Rows from block 5, named by matrix and row number. Rows with one number belong to one channel. Each number is 128 + 24 x the weight over its row's rms, rounded and kept within 0 to 255. All counts start at 0. Numbers have three digits each. After the name is the row's rms in percent of the matrix's.
# convs0: first 3x3 conv, stride 2 (model.blocks.5.convs.0.weight, 192x112x3x3), inputs 98-104, a 3x3 kernel for each
# convs1: second 3x3 conv (model.blocks.5.convs.1.weight, 192x192x3x3, transposed), outputs 98-104, a 3x3 kernel for each
convs0.62 100:142178145162141121123140126169160146144123122151165129112126116099096116112131129138125125065087081120100085120130079117131112144155124170151134128126107131128098154171188152163172164186205
convs0.63 105:112109147112129108119102100116127122121133130130156145089123111107130116148144128082105123051078129068095134101120125097136113111122137156162140158159151167173161134138125143143133113118104
convs0.64 090:127127126165136129155128162129092130132120117150125126141139147135088144119092108098082121106097081108099096148125133100126121092137083138130137117122106144140129128125124140108147114133110
convs0.65 111:159100109144113117143156134135166132105132111120128107139113145126096118123079110169153135145126125151134145122136107134139133149138123126152126117140138125141121121122131093121104129100139
convs0.66 103:153153112106084069109120121091085123143119129133133143147143132149141132170158143127137145117117127110117119142152161133130144112095098110123135130150134145139147092132116134159133111128108
convs0.67 098:161155167135150129143132129107111125074110128087123124148158161135163144143148149165142175148136141118135141111099107101089103095110118088094092089105105081095097111105112104154096099114106
convs0.68 096:183147149153159142091088102154133123101098101093081117141126180107116108073119123129132139139142147135128134098114113108113101100087129094091135102125138137099135121131148111135141119110122
convs0.69 092:145148138144154156144153148133135135141138120136138131176147154144143137149113147131137141134126125112107114114123106063084085134129130129123144124121109145132143086088103123131137153140169
convs0.70 102:116134165138151162107102143159138119127105087155157125106131119124134134115134111093106116076131133078133145107114099116103123114117104167118068159104053151112089112094132139106140141104127
convs0.71 090:061077128094107104086081101106116121103139142130120132143115096143131069143132072110112112131128125145116090143149094114155113138127106129125130112111115150107134141105138129114129158112141
convs0.72 104:125136138152149140134099145135092102138141127159137143104112070122124109160181121141151177129147156105103115150108120133119119136136157112053065118103115158113118114080131100144168089133120
convs0.73 104:127104089100089093088101087110127120107138142108138116120137137113110116113123132170130147115136114092103104096124108120183138147179141133136143139148138135146141126124141117141134113095105
convs0.74 074:123134147134136106097089058119142125115123095126120127106102139120118129144143161107129130129143145150155122128146155151140126139147129118130126111138130136151165127132108108108085071093065
convs0.75 102:117136106108118094111138076182161129162144131154130126144166134130124131124131112104090094102087103131095128128125096113116088116116080191179174159142134169151142134170119137157139156168152
convs0.76 091:109092124143092130093120112118097102118102084082113113118143140128142149144145174141172153150155158134178148168134165142123140136121141140141107153145126112119106118112100117110117104110078
convs0.77 092:173158150128135133172155150139131140120132121099122132134093133116117129109121104123105134108142135131121136119130122114119148097107145117148151141144168105149161142167124160151107149135109
convs0.78 105:145149157135127145134130144121154165116143149124148146158166163147159125148142131154152153122133132107093106116143163130155132098095113125130150111111149109122145127129119128148133144169159
convs0.79 099:101097093147116110143153157134119151136133155141138150141134118130095115144102129141150126157154140159140108175159144163155154165136173157158164125137134126135121124123130145139166145167155
convs0.80 098:135113147168166160155163158147177146143167130126146118119110091106076104086095101130119130115131124120140132146128130149150150137144127123132123114137115114122111139135123127122122136126142
convs0.81 099:185177140133135113115126092100124104107141116133163133116121106128151147126159136143095087149137110143143102099125122105146141115138139115136120092128132118145130139159132136130116079121087
convs0.82 091:162168155141131136169156136107106148125132152151152148117118111097094098130099134145120126141137129121107104089108117136119137111128128130135128123133115128144119133143120133139127158110093
convs0.83 075:087129158109139154120130123068122073126124089113118088088121126129139134139133122142140110160153153137136147070127131100130136092128095094129104121135104115144108133100152112073122079075108
convs0.84 105:119139138131111120098084109141159144102105088130143134133120125127079090086073073113101101118108120132117142128117099088090080112142109122125102124113106128128105130110100113104112061063043
convs0.85 072:120133149111134122130131145119081097139121134128112119106092117118116136128129127096110119107109125111140126102098101166133150147118151123106084124126108126128112087095109108119111118134135
convs0.86 119:159126121143126117136127122154163121139139124140143133159131162151124137156131155152156116126140113156144118125121094138138132163165159142171137152169152155171155135139108143158123158142123
convs0.87 097:122114151148154139154070120150124132157136146133140136078101089079084118053083086157163181156153154155155166147151125118117116161128166123108124134129142132141144119129133114122106112114125
convs0.88 102:141138150165146144132120121117112125105085115086093149057120078065095111032115110136130116161144110162158117101111111132136128090112120128122171088119190088106170105098110112117109103141126
convs0.89 102:093078065091088103149109140096090105143117138167159157118101127103102105081064093099112115136137133134141120157149187078058085088103107160155157123128144145137141136132126134114147132144115
convs0.90 107:125128105091104119130100098108129156144139139143117126110131141143138159126144151146149145101120107100086118095109115086110130115125132122153161149178141130149130153151149145146160155147133
convs0.91 093:180157168165161158143138156140146132139147115134132119151133129136143129123127137126112095118091088112109099140118128069093100099101083125137129116121121120104101098078081124115136151162154
convs0.92 076:132137134126143140178178179107124138137131174112125131130131127132127130122109124122118137124074107129109100131117107150131124141129156134163129166157137129137106083092098077091092099130118
convs0.93 095:104075127130143131121128137110119129118128130148150159116112077117103119088080097102098104125128099095108121150144136140141095129122097114109142110109123109098106063073106103151120102091119
convs0.94 096:116153107150141143172170148118127126120127109109123137087114101092084076097122110099094088082096092116076099120138102141147129131137122143136129140152140083122116136149133148145140154135117
convs0.95 093:119103103118147131085086100146157153141140143124136118117118111107110102087074064083131111109141133064130111167149157152155154135138123150149155132138135125127122123097113134115119127120132
convs0.96 103:070068142096113125105107130135129130118135111104125101165131090160133070164150107114115103131133111122117122158100063169149088159117062132134134128130116131123130091098156094120159058085147
convs0.97 102:114103122120134149140146143128137149133134121126127091149124097138117122104111113128132119131136149142155158169154142144132116129118112084090110127117102107093097108111109151147136131133137
convs0.98 102:164154139186172165162154150138145151115119117119140124153135130125107125142103147155131140140134167125108137109100117113090100138108128140153146119135148132152143139136117123122132136151126
convs0.99 091:099119113128085115069102105167147156167162146155132129111110114113068125109097125154158165127143134138115115146149138131146121130131100158137145147146142144131123113107122135134139134147118
convs0.100 080:159185186164169184151170180133112081136091111130118136114128130119144130106107092151139168170157168159158165111118089149101099127104117106117110154105110161141145116125146075086088087118100
convs0.101 106:133105130153133089183154145137148138124118115125140142107121075160117115155143102128137077128140099119107068146146149152159148157153140148161150111145138098136125132147097159168125158153156
convs0.102 097:157151130122136132075084081104119151108109130087065113142144135137137138155161150134127119143118105142144104115118129121129123147137152146128163117132125095120129129135128120140139114126141
convs0.103 097:130138117107098076154129136142155130117095093138144147095122145119152143120165155072091075104107125121117111065093165118094153126129157099103134138133132110108153135102094119102070101094090
convs0.104 097:132133123133113135151142162078078050097099108057096074116152153115163154129155166119117115120106115089090096136116141123125124122118123102104118093115099108109134127089101150135124125131144
convs0.105 096:122152144141164153133076090150158132112118116127100118108080083100110114087135110128137144135166164109115136156141136133095101138133144175112142125117120153111141093087119126144133108098132
convs0.106 129:125127132128113127121113110186186180175160137158155149176153166164129128155132129132137110099109113118109117142158138147165144158165151169190188171178181161169173128153135148162150148157150
convs0.107 097:114097099109099099165133140098090115140131160139131119143144146111112133075084130155146156131093129100106128127114099152126108098070097116104103109126121119111119152130151127130144125121109
convs0.108 104:141113118121093113145131124094120129108108134073097136073119136069105150063108159125147135129132128147152157117109157098109140065081165131134150130127128121124140139125069139130041110124061
convs0.109 138:131121135120114120124114116180188169172174146160159158165125152135113113133112121146139145103127138128112136133157131139169158150169160163192174168189180158165172140156141153176145154152139
convs1.62 097:121104080160138097167150116142141168123121130138125133112133128118128136131127137107131119105147136120144157103103107120140143141136152129130118115122117124143124194161173182166178149144176
convs1.63 100:149164149150165156145162164113111129088084105090094115123144121121143115125131105123129129101108115087102104111136139128147163126140154110121124100112111134130121124138149165160154152171180
convs1.64 097:164148135136131141136127125138170157127140160135134127130134120142137133149156150138111150103077111113107109157153133123116110127143113121132138111121137097126123099096115106115148109082112
convs1.65 107:169182171170187180143163169125134129107098101121106096122155151116136139098116121125113119114105110101100106128128115113107082107108083113108136108105122104108108139142144140153164127141153
convs1.66 104:159144159130124138160139159078085085116128110135121126117111112122128151176143158158162153120122113134100085132124130119104108119115117130116121117110108117107083145092127143138136146119131
convs1.67 099:123126125147150134150153147104102086099122091094104081099086115096108131129133145124111112106099089113094089123109134146132146164156152143154139141137126134136124137116105147113109107110095
convs1.68 105:078052051086082114105103131109128140136160159083117138119131155091122110098125133141154167156144143148132142108102090088114134136136151057060055076107104127130160145113112118110111129131134
convs1.69 094:163172131173163145170172179141121132150144161143132140133108099116086092108107085135137145141129140119123117092100103131117134141151160125125114132149158127116122131131168137138163121122156
convs1.70 098:153118127148128112131099106138139157149115108112083100163142137156129145143129124121130136124124124127135128131119150124135145152135162132092110153111118159128143076110134101113108103109109
convs1.71 087:119148158133164156121136168113117098109101112105127112137158138152155163137147139149131135143134134117110099124118109123142114130152128133125137162152135165176147114138133128169186118157165
convs1.72 115:076066092108092122142101135118116118123129093112106098150163150115090104107108091132135136112116117132117099101078090118118091110091076086091093093107102108133096098125120138153147110112140
convs1.73 102:166162154170168161148157134141143143130114145145138144151147126113115106092074088127145182110128163103113156142144148125133136106111107158136134145126143142132134089098102117133138113125125
convs1.74 075:111107108092120106133107120121116128120123113108083101137137137148150148159165177121129112110113083126109090121115117107101109116095102130128131122124107118101079128096106124087122157108102
convs1.75 100:162138116158142107138129096108092100111095082121088097089114093121134105173177139096118120130156135135151146151142163138134159143140155136111119140116140146134172117114105158165142147166153
convs1.76 105:158168159180183185157167168003000022000000000052023031130129134140132136131122131124095090141107102153116101127133135135136130136135106100100109106111121116117127095108099115128133119149140
convs1.77 089:151143133139147130140127151132121129119136156131165144076108103103088086119110125141134091127112083128113092134146159136139151151153147132137158132122124153129124152153132153139117147138106
convs1.78 102:144129122113106111136134122137146138112103122075089074139113108135105078111085069142156159081104092060067061135130116134125103140140118132141153117141135082109102118152137092127144124113150
convs1.79 094:136158158126147155123142164132110114137147150131141140083106093083094098097114108163158155152158146167166177145139124137130132153146139140142144132137140115123110102086066129148127141148118
convs1.80 096:163140176147135164125125150133125127124139122100100084141126121145129126138117120133123109122130128101109098159144165140130146111131128146128155146130147147141147171147167154132140146132136
convs1.81 103:127144184111132151094122172154136128150129121157130123151143147148136145129113156129134130134139118126117109111131152103133146117137149114130094105131089082105050178179172169154142134132146
convs1.82 091:146181175157169174131155174140138120135143130165157153099102107119128133087102093093074060113108087118099097104129123101122102093101102106126117118116114120123112169134160146132134156129144
convs1.83 080:150151150125162147132154166109090060099104079091105075146136135149149148157170170120127104111092081108104073139139123124143135127147137097111110118119110108118104114132131132161170121123128
convs1.84 109:143124141156079150158143160166142159100103099121126082162169146125114127102122091097099112126135135152136122127137114131141124106107117114104112084072069102117117131112143123090153135123148
convs1.85 085:139143119145161145140126127141155157146143150127133129124114110147121136155151135132161155097123123058082077099110100108128099097115108134128131150150144162166163105105121148150158133133151
convs1.86 095:170150149142131147147150170154162162163149161158137123165168178132149150107126141131121119126128132145151146164135128173152152177162157123091101113086089097094089103124134117129122127147146
convs1.87 101:140109103108102098092080103145151136115123114106100087152145160154160152143140150131132135131119123143129115156165148128148140113140132124129112150138111124113093160176169178126130142131129
convs1.88 100:112107132108102106092083115137118098133143135123133113118145146123126127102137136122109102131100104117101097136117124113103096111087076080109128106151172120139127102124089124127104128142102
convs1.89 112:126116128191197219184177213096135150078091088029048049110107121101113107095126108132131135141126136108108125167152154142133143132122138126134141144154147127131141127131141138136140141154164
convs1.90 100:143141117175178144209201185140135147112103123086087112153153138150150140138134120120135141130151165128147177147142154128130134132149156121118125125146151129136151137105106147127128153128151
convs1.91 104:128143114161158128177163168109108118149139159127135130157164164129126123118127128139152145170179160146140132057072080107106118124125135087099096142127129123122112156156181115133142124123129
convs1.92 082:141165156158155159160154157136125118128118120133125128106118149123129124116133122101109096120128121121121124120123123135142139158152163109123102117147120110129097166147187148121150147134155
convs1.93 096:103116110110108114137125126156135144143144161125117132124129121151142158149167162123125106127127115120136133104115102095094102117083104117145136152147153136144115128132137111146138118120135
convs1.94 090:157166162158154136142127090147142159117131124124145140036074048045083080084093066118108110146117117166148128127133129129123123131106116120123130127127123117111116171167172127123137106104102
convs1.95 094:121133123162163157155164157129134121132151121139145121154141160131130152148153158122110117149142133163179162133148158143148146143128131164156177155146160147141151163159147153149162158151142
convs1.96 103:164179185156147181135135182115125138075096108081106094159142117162154130128121117145131125143132141138141119129122122125126139152136155190153149160130126143116112064095110068110120076098113
convs1.97 103:181161146188179149179147153136117120131127140116117106149151148128121139111107110121134123120149134134153140160166168149152149160155157164157143149160147131126118088094117098121136126136139
convs1.98 104:084061046121090060063058046086125126087126118042071056112104127095082102088072086145128128130132124135113126135108112176131134164143116136115139126123153161155160107123088137148120105094053
convs1.99 099:140135106135136108100105085136153114144135135143140131126134137131134104140149102099107121129141151168155161105106113137135150136159163123122131137122144169145175153129111181186161158141101
convs1.100 114:097113106114098106106103116137138130142140137140141136093088103041048059047038052102116110117128102111106092117120101126131116144142141070082065055101030054077015124105123112097120126109127
convs1.101 106:094118102095111089108126159126116141119096097066065078126148147134143158148165179121128091147118063159115072114147135160167139144141132132127116129129124090113089133146152107133143119130148
convs1.102 104:148142128146146138164148147110131125110104125088101091126117133134116117098092102154149156130111104086069068124115089152156110159141125125124151125124124108131127117152138081127159151159177
convs1.103 104:151127163139081121162116134142126136142140128136138115176162166158144135136145120122141144150149158120122141104103134121140135143126159128124158136153142151158148127118137161111153150131129
convs1.104 099:142148142145147146168149149151142126136121123120118123142129122145120124130125106143139134133120115111079090127123125125132122151138121087118128121156135127143138134117138147135154152140151
convs1.105 107:104066075147140110153138134119145166127149134120133141159166184131145143128141155119129139137131156127123127115094048095124103104112081074052066095108123122143137106112122131129146139132139
convs1.106 101:144163182152157188192204215197181173173163160149144137130127138127137142149155136138118110118102093126104096152143145141139138135118131161151161144129133156139131118122136107113132155163156
convs1.107 104:154135172144159152139127166097093085106119126095103091133143155138140155137157150160140143135130124136125122150136113144128117134124144106114132127115136132112133109081106124113117117088118
convs1.108 107:162150122149129137170133147123155122138149145150161159071107111108121108109126109159141141171146163165154153128154152117141140133168168128140140097127129114125103143140129137136134167150140
convs1.109 086:179167167194184195210206221163156177138158146144150149134135097134142086117096060094088105092109128087105109166164140192182157200170178111097100108112108105091101113126129103094120160160180