From a checkpoint of a small image embedding model: 48-pixel images, 29.4 epochs.
Rows from block 4, named by matrix and row number. Rows with one number belong to one channel. Each number is 500 + 50 x the weight over its row's rms, rounded and kept within 0 to 999. All counts start at 0. Numbers have three digits each. After the name is the row's rms in percent of the matrix's.
# convs0: first 3x3 conv (model.blocks.4.convs.0.weight, 112x112x3x3), inputs 39-51, a 3x3 kernel for each
# convs1: second 3x3 conv (model.blocks.4.convs.1.weight, 112x112x3x3, transposed), outputs 39-51, a 3x3 kernel for each
convs0.6 106:471432477515479521536492510503521500468468457460445450432470490482484527505504553519496478426441470512561579542554564500522499474511487516529516453469448425419427428457477432453482449484494522537501532474394493461405479444446524478476537505507421418457382418420296354389421432498473491496588591604432417403407400441373368375533528466538514457507468448
convs1.6 117:511486466484469455490478489492473420530502476556522550561571579497519534499495475447540521493490574559566641484510450496498489503509529460505456526515491558551544525532534521563536450508530565482547568565583494531523411411444436515436424410440543509449574504459601559495520482524533571542518497478547559446523515474529564494571539520508490470508526484
convs0.7 116:501501515455514551427547486519510445544533480509552521462478502519520502529490484423437513396409532446429566475531489492535539491526537487551531461483554479502572509506566480446532468497580426421460478454429497507481455466435465507514476510505418553615371504581333408525522490445507462442513491523519468485560472459552507435375503539376524573393463569
convs1.7 111:387505528405472515404466476496500537444446542396418507425467456441477454463524442581425445533450500475473494530531575496496522487493474413456554401424464463491511483452498508536521533597598513520433538499433509500511481616588462568538479513512555518367594584452604566472462476557482518579517527548462463492468435554499531547502530439516533446527532426
convs0.8 123:545464436482451407489501403521494452511455407502495456492523525478479512456468509459554562443492546462515518497549514528544541523559569537533505559523465555523519534512497510504493522537496512526526491489496478426450492469459490498493463477465547547492556567512501547490498473481492518488509536516526475502488459465472465458505564561521546524501558522
convs1.8 133:450482387423437350345369355496478480488458501466455497510484414466482430527526507504457486524455493489433498482470524442446518409440472478510569482487544492467519497482501508498548475520566458505450544527445507477414462528545430517469528599526497389349507404393486409390429509544514537565509529590470422463477437472528408421477482413453438424445461461
convs0.9 082:413490533447477546454458562492453494511479471513523507515587575489566590488538508500473477543542507552551527560479520551470458545514511526472538537511537533526548456479527450487547474481539435445493483532526482527504540490478507433429466421407524441434513439438558468478509480524461426507436393463490527535509560574508542569506401409512440410508468427
convs1.9 091:428456476448476456459458478504492515539535518511497469519481467492455449452452422519557589468483486444429394540568556587543527599527525545548535552541537538501537568535571549504532553504579504499513490497482559499462505545538486549566513559540551504474504463429420392450529575585503562559548556529490535554506533542549566573476469452451475454409438443
convs0.10 120:386422557399349518354409485562538469520498428506481439369415481360414474454490508333363446379413464472558564537539523491504482509500454572569566541538519524492511542535458529518475500466435498546542469456512482398530547518452558517475523489493481515448530512500496529556522498423547488381502424411522498502502499497460501495477484483517506507529485504
convs1.10 126:449467411502510466521511495577479463517443428474440387480397491470454505461423423443460491393466531483505516523528519516507514444490450543511510547479470530564547475421507501526540568545559566529504604513517525529441527591542592575507503433451515417468488433519510457552457547427591541432505482455540578566517601563513536559519402385550370449557474530
convs0.11 108:577487491580476411590501434484503414496483484443453479440500527537529548521545546493505517502515524467469414457449484445475507428449449491516571457437489413461435504543536455464471469483448464572528424539493498526533511585494493555456398502440541405447540480514443482459472484491468480498446470517555495555514429470509438459476496522488514521519481522
convs1.11 121:497471446537531487557529520503541487526542457478422480506505527590544505502451436486572448437486457482529534460522503506495518486506508521531509543539535601644547482481471476487514509513514462398498573583534497497520431326427454374449454449493563558502488506439420492425482419513503437519588475501525517502572506475583526563483534527502509537433473462
convs0.12 079:456539549501510513460446500510503540476508475504525546541587565558573549543526463468427401515529533586562587551493497507444458552534527465432472498477477540559560486562585484584569505555516436468551492544556510571498566564577530526503464495432447394424484473505538493501533539563524499524465448444528565519540590526434487499468418465516506519533563525
convs1.12 078:486458419476451429461418407526505513473507550484479490446463472475465481443436421527518489523537516514547515580571611451465499477493555480464470470454489430410465489506510571552519455483459550529477644604524570561496521532510570573589544528532454508541400466506473491531510531532477467457500457410489446420564494447535506472452485488446500504452512520
convs0.13 114:514478491544531511576582574442518452504570552471475469479456468514500510529530562499498506510507522524509493512499489511530521489490513493517514531540524511513509418380375438399370487485498557546506536537516555563536437479401423482424441438401545526540486482521443456511504461481430453484517498535475462511521527512549569566558529522548526520526521503
convs1.13 118:576556555576578584558542559463459452454387400527491486606571560544506547521517530474482509489503447487454428461448479436450490426457519546541558538548553559549576463501467461511419485518481452489480471509515484503485497440430459466500439394443517500509546531552570567570433487449452486461481504485454469479454454490409455433548542555574558518630598567
convs0.14 118:432432452438476505484520520473492422480490462494502495433514587437502591475514585521541504470543477511556500515509505513528498510524501508512478501515472500495464525509435543537424550545423516507534512483522488460513497517486504494503508487500471535522476530518478531510534534550513460477502483441414418505447477479443478469486496506511489492522503516
convs1.14 130:437387404430417427398386412594531529548514512520524514503505394580541500613579538531563539519583554544593586427429479452465475427456465574550522575494472541471476457503521439505505455529553512403444543430524563504544460594635484534595527503558571508461558483490505464504486573571522561516593593542446559595443518578436488553542542524546520510500484491
convs0.15 110:523491399566518377588542408528491465515490482518491483506549537491549526494514488397539569359512549346458506517475469530491488514494480504495480557499496589522500524504481538490465541491461543508466481510526469491522525512495487520508459510515527551474546521447573526439530562547503516481455495460532537527532508531523509530556563479550547476527511458
convs1.15 117:549598595537569553533544509554588524525612514488573520543513531500476451489447429558578418580580479558558490492524494463505478484497506547537529459490521446447491552493525542466526532480496445483455444457457416458446481459483457480538504496551461501456506551471563591530543485501522473497501481498478501562495499521523539506529533506493539503490515492
convs0.16 132:516529544518519494499494490488479482471496527422468508380399389473452398577576557533527498569542527578570524515502481539543545557549559542547527543545538571564544414461501494492465455483472517506490481492454546547512539538539525534551518508549470497464495498459478440433485496499466468471439451436466474482492455465500500474400436428379418426463427412
convs1.16 117:601579551465456429552516489571566566569573560557559561552539527569546587484501536452468485462481531510541586488522516496534518461503469560547534487516490423443436620603631565546566578563579522549578474514542443449472557497522579555592564556579569524482515478454590548505529487478556544502458482442495505461600632574542557557557506506533501487490451476
convs0.17 075:458521554464508553543556574495480527491492466455455440573613564583629613534563533456439407548563500526522491483441469514492468510480470441423475445450481511518486500559548528609569486547523432471500483540525472497474554556572523492487467479487467432445530521505598575538564564568510497525491469458532583551541608562505515507504420424525489428559575498
convs1.17 073:533524564566579589573573566569574602543520482594535509450450435433471505503534555467478458442449445516555525575581610583590576626627625476482523497498503498480509481494503506535525507524505460483497427443438458449449549552505541542544500503516491485467468420383370361377493500498497556569474493487568559547539566553535534539464436426428431436439455462
convs0.18 123:517497554437447519497485587487387386595529437557498368509513538498509523542537507569568540498497510468490523565518454539477417548465423512508463525519496520511526484491477412459499422473484498479496599606578624626582473479519556555537577603521510502482561498479516471471567527533542562523527551507477487552354443552467522589514518491500539532505532500
convs1.18 129:541527491468462477528515513429481496490545527500522508647579519591579531545571541393392480525476482568550535393475500437516535496449486450485528531557570495523556444455435486524488532535549556544529544516491503448489566512383508534473442500453464458471482438442517526502501428361445478417497497448506464471480491517492559513484484454501496464457491485
convs0.19 118:512540537530511509516510519423444427495476473541525500465455439449436410541506469512510517533527536541531545482436447544506523570534529517520528524532539539559561462473501470497529470512545488492484457417418434391385507479481478470447499486453373377456422436481423447508387387390451458442446440432520540549503517540509518533484488500500489495491469466
convs1.19 103:510501491551539528535554551503503516455475494413424467536520488474477435486480433467484489490512499458489468494498529450444487399405429531521508519496478517490467544556550550545530547542542502528526541556563590601602560531483560542510612597552518536580488519551538551580515490461529530511526527521503483440493499449528532503513547543516536539515522520
convs0.20 128:570560512571555494534551447392460560450473555513509570525483436482459379455466410576538493533531458424354310373433561482513550466509543391435483432524515457502515498461490511462498530525552544532518540511539510475481416484469470519507545509512522461393471406412513445475493467438484474450455459484533484452556478428554463414557506450544487485576511519
convs1.20 123:494608447582608418627564429566521522606514541606467548509463499486412432512480458469465455451579558451566592548440481521447462476428465493444463453438444480430469531499456532501486558501435495454534469469481502536516437531438457487434506505474510554580455500551458530570518494460557473466551546475463480468479486478407458444509499439509522440522491445
convs0.21 086:467506515462470508473467544523510554481504493507552538493573558557589546512540468481461468571582563600585617547479498494471482529531490535519539501528544499537566456515510491580550453517471531576610581605595516560476566579590527528518459490439455427438499478480544521513604603582556537535489471465513552517524581533486504496496426486530492486536544512
convs1.21 073:578574584588581560613587559441440468428429480446435449481467457443420408407448447504538522462507511383436450508519545470458470506470490564549520493452443483419396557536535507511537495492500450455443479503480503521537535527514555575539512510525469507537367447443426482444478520521521566549514525553457460449482439409514498472473469464418455477425453460
convs0.22 066:449530531470521501515546519439460525421433478436451459518522543523505548480441490519500509582569575554518566528474456510433324482425376464509543441468461459486452471531586492538565448453452472517531499504503506546512532503520520476462488480462524462399549495418526489417494493514449435449423407394454499492470517542523519537517533520496556535456550504
convs1.22 079:616598618593597616581587601526510518478485536418388431447444438397421434410430426488500457534555509477509504591551572546546598501494547557564553520536569495512512586586605612614625655638610448419425474472470501507496526536520497500474497509515466464474451466475485472488525550562546571550518576565523521500549543506530551534498548547473538547480518530
convs0.23 067:459508546491483519518465533544529561526533500516553541517582555544567545500508482486460405527554498519486496536463460544510500541547559458457482446454481481510533467543564488585586485531513457507557550599583541586512592573605547525515492514440468415430510465493548495509577537559537502534482449425526575543538615559491527512482401449494494464514568495
convs1.23 047:543556491568510463554561548488518501519540516526550553434481435581530485500516468473474427449476454429442416484495486516536524450495480509478460454493490364371386436401388481432438478454475521487515495499497513490478551517532516520512530517513421510538425449501476498500492439437512487435500477424531514516515518466517520484504482471538512523440478447
convs0.24 086:384479484442474455481483477479473555499522501551567513517537544552617613518504504547543501550533486470448447496523519494467452520508480473454470459441453494517480461499509456505476449477495427466532548573567465505452535510526513533535473524482462439444486480438522495466484477571489501520435454448494511547532566545559552577546481478508514495509559479
convs1.24 096:547485468474428417517460444453532531545553532546550535478481497469491513490485496486505483553512497550498522450452468471459514490497526509484486492414439476410460564533533521485516489479484489499422428482490404440408550560575516530531492495511521554558533509516541549531520533530575598532452445416538533551548538539430428498488462476492498510501469464
convs0.25 074:462513522494527535485502602533530568543542539506516521513532510501499483475464440480451419534550507510515525528456471516470452527497474470475518472503541479535552508595581528642596496559507476511529535547553522528460572566581514485491474451395438395408501462453592535486577543520502470482451446428493534504495556500427472475441383423484431417511508438
convs1.25 074:461483498524524526519510515648646629646639621551533516506497529508507538483490509461433446495511512488481487542525496537521464501494456469467460461473457526536529517550557548565563534539541580567525532525497518546534529519497519490460517501498522540558494511532485496516534520509454438452436452459443439463476484487512506526566592597644647638615634609
convs0.26 079:434504507469490494486473532527526576508516499505538538556612577571606583545555503506469451543556518522505542532473480542496476569554533462428484455462482505539515466540550467585573476537503442515578541596597537572504590596596535514512478501458497446467514472482549512520560540557513501528458455449502547510510591531452496499488418467499485469510565506
convs1.26 056:610606605600579575616599608459455437503491469481476461437452489442452470471479490445429399512489466552543507495517547506518533504527561461470465467463454468474463489493473489488478512501485484491504500501506511515519537534540534535539546543542526507525532528551523526538588577541542535531519518508466460463432436431448460463483477481470473476463466474
convs0.27 077:470500491512544542507489514520525529496504417424537579488550513518522517495495470523498490560567569522523494486429427463440429467485506466441471446495512446514514494522505523560593501523509450499537535562561525580608535547582516462429435435402456418421491507537598625637507485495466481525441402444542558534557588522512495470536490487493514449500537478
convs1.27 094:549541576617592634508468439555503428563538480566577566481421461525473507449448510411413456412475500510514551516513485527498474550523542472491531500498551527533598397439400439479448422456468481489509471505490494437495438473487517498511538602566518489487557517548510479497479508530467491508468499459542506530543551570463515492440430412487449456414416400
convs0.28 072:446497497479465474498451522549547568510518515511531504537581549557583550509541486446409392484520463489488516555486501546507482551536510420394453446453486517540512443514564475555567465507499424535576528602605504561515586574607541527523488500466501413395500443435513479484545529554520506547451434437490547522491573525449476488465411443495484459527577521
convs1.28 044:530541544497477493527499489403420449446457489409407441518516515538512515556544536542558541445452483495485460406456503471489498418440474540543568532538552584568565496484465503525481464468489537510502512474465484465460546513521546528532549535533532480497520510516555601541525494497558526492515495482502501480520524534474498520523506496518491471510493472
convs0.29 104:511567529490557517480501504486522538425480523427461519579506486559510482587564494359411519407443525460410488466421417520473491519520541516562511565576550533543569493553548497524529483504494447448500424426481401470462531522539526552512505572523405500526391499499455510508441496487404451486429449435471445446502473478510467519464450461510505478510538499
convs1.29 113:659640657575560558587538493523446467493465507471490539555575595525543588490536562636538491556497462430403421528422431505489513461476531598512536590516474560475461517610520552596532599582529489516473443413435480426449521574576498534561525516531543501399502498412499481427504613553494552566556605593494504548500505530518491496512483441525513469489512488
convs0.30 069:497539567469531561445417513584545542492493493453483494550543480534494458466461420411414442433499513435438440552463469453413398440453461446405427431418410487480480463503465480501473426409395527524532569556551613628524546589579548543552548540505477407383540508461621594503520513538549515552480483485444512519471531523495514495448381324507501372537519399
convs1.30 079:536533505514506495480466464459465476474510474417465452554549587554591600552583593559597598554569546588562611518508477484506487436477474486496505490497501469473477448439434453425465501499515471483499413387418457451449489501523487450458521486437484486540516522541511557549431452446475446461543524474484537565522488511527530584532512527527501566500553575
convs0.31 120:412413452459509539495557584459467456456469458507507540427321341482468447489488500496479464436451437480523521521521506432438406514497494539541553364381398440427434510517513516553518486536546504528538483498489498532506499465462505468488491512504511445343458489419476433406520535507360376434470541520489450448456454468476458462470366429475458434531491510
convs1.31 146:554575535516520516456484482442421448447433433487524489547539523481450451478495524533527505480461462548528520422427424506473443540538534391373400526481449553541567487440444499456449470434449494438429506545507482424474467433448479465484486478455482499499471490540493532518521551519482470498468441434556578593521530511555524541548551560498468423475470442
convs0.32 097:589568527560499415567497437490532551459511480435480461522547561495500528516529538495471445538514471596567565442447468474502466430454448487487445487469409428440428528544527478518526474494508414407490465494572481508517454482510446451465407475457506526564496496517451447467584582613547567616524515479453456431488498500493518558475482500501503496473497508
convs1.32 108:556565576495522532516530530496475520458510487493483485558574536505516513459492492495463449510483479465461425487455461483490481417474474446437478483469517414433465523530583508550558467420453539550607491508567618606656547619583535563545569522580513518530563569590596604591576584648569601611562530571529555611485550546493542597476425471517482467550505490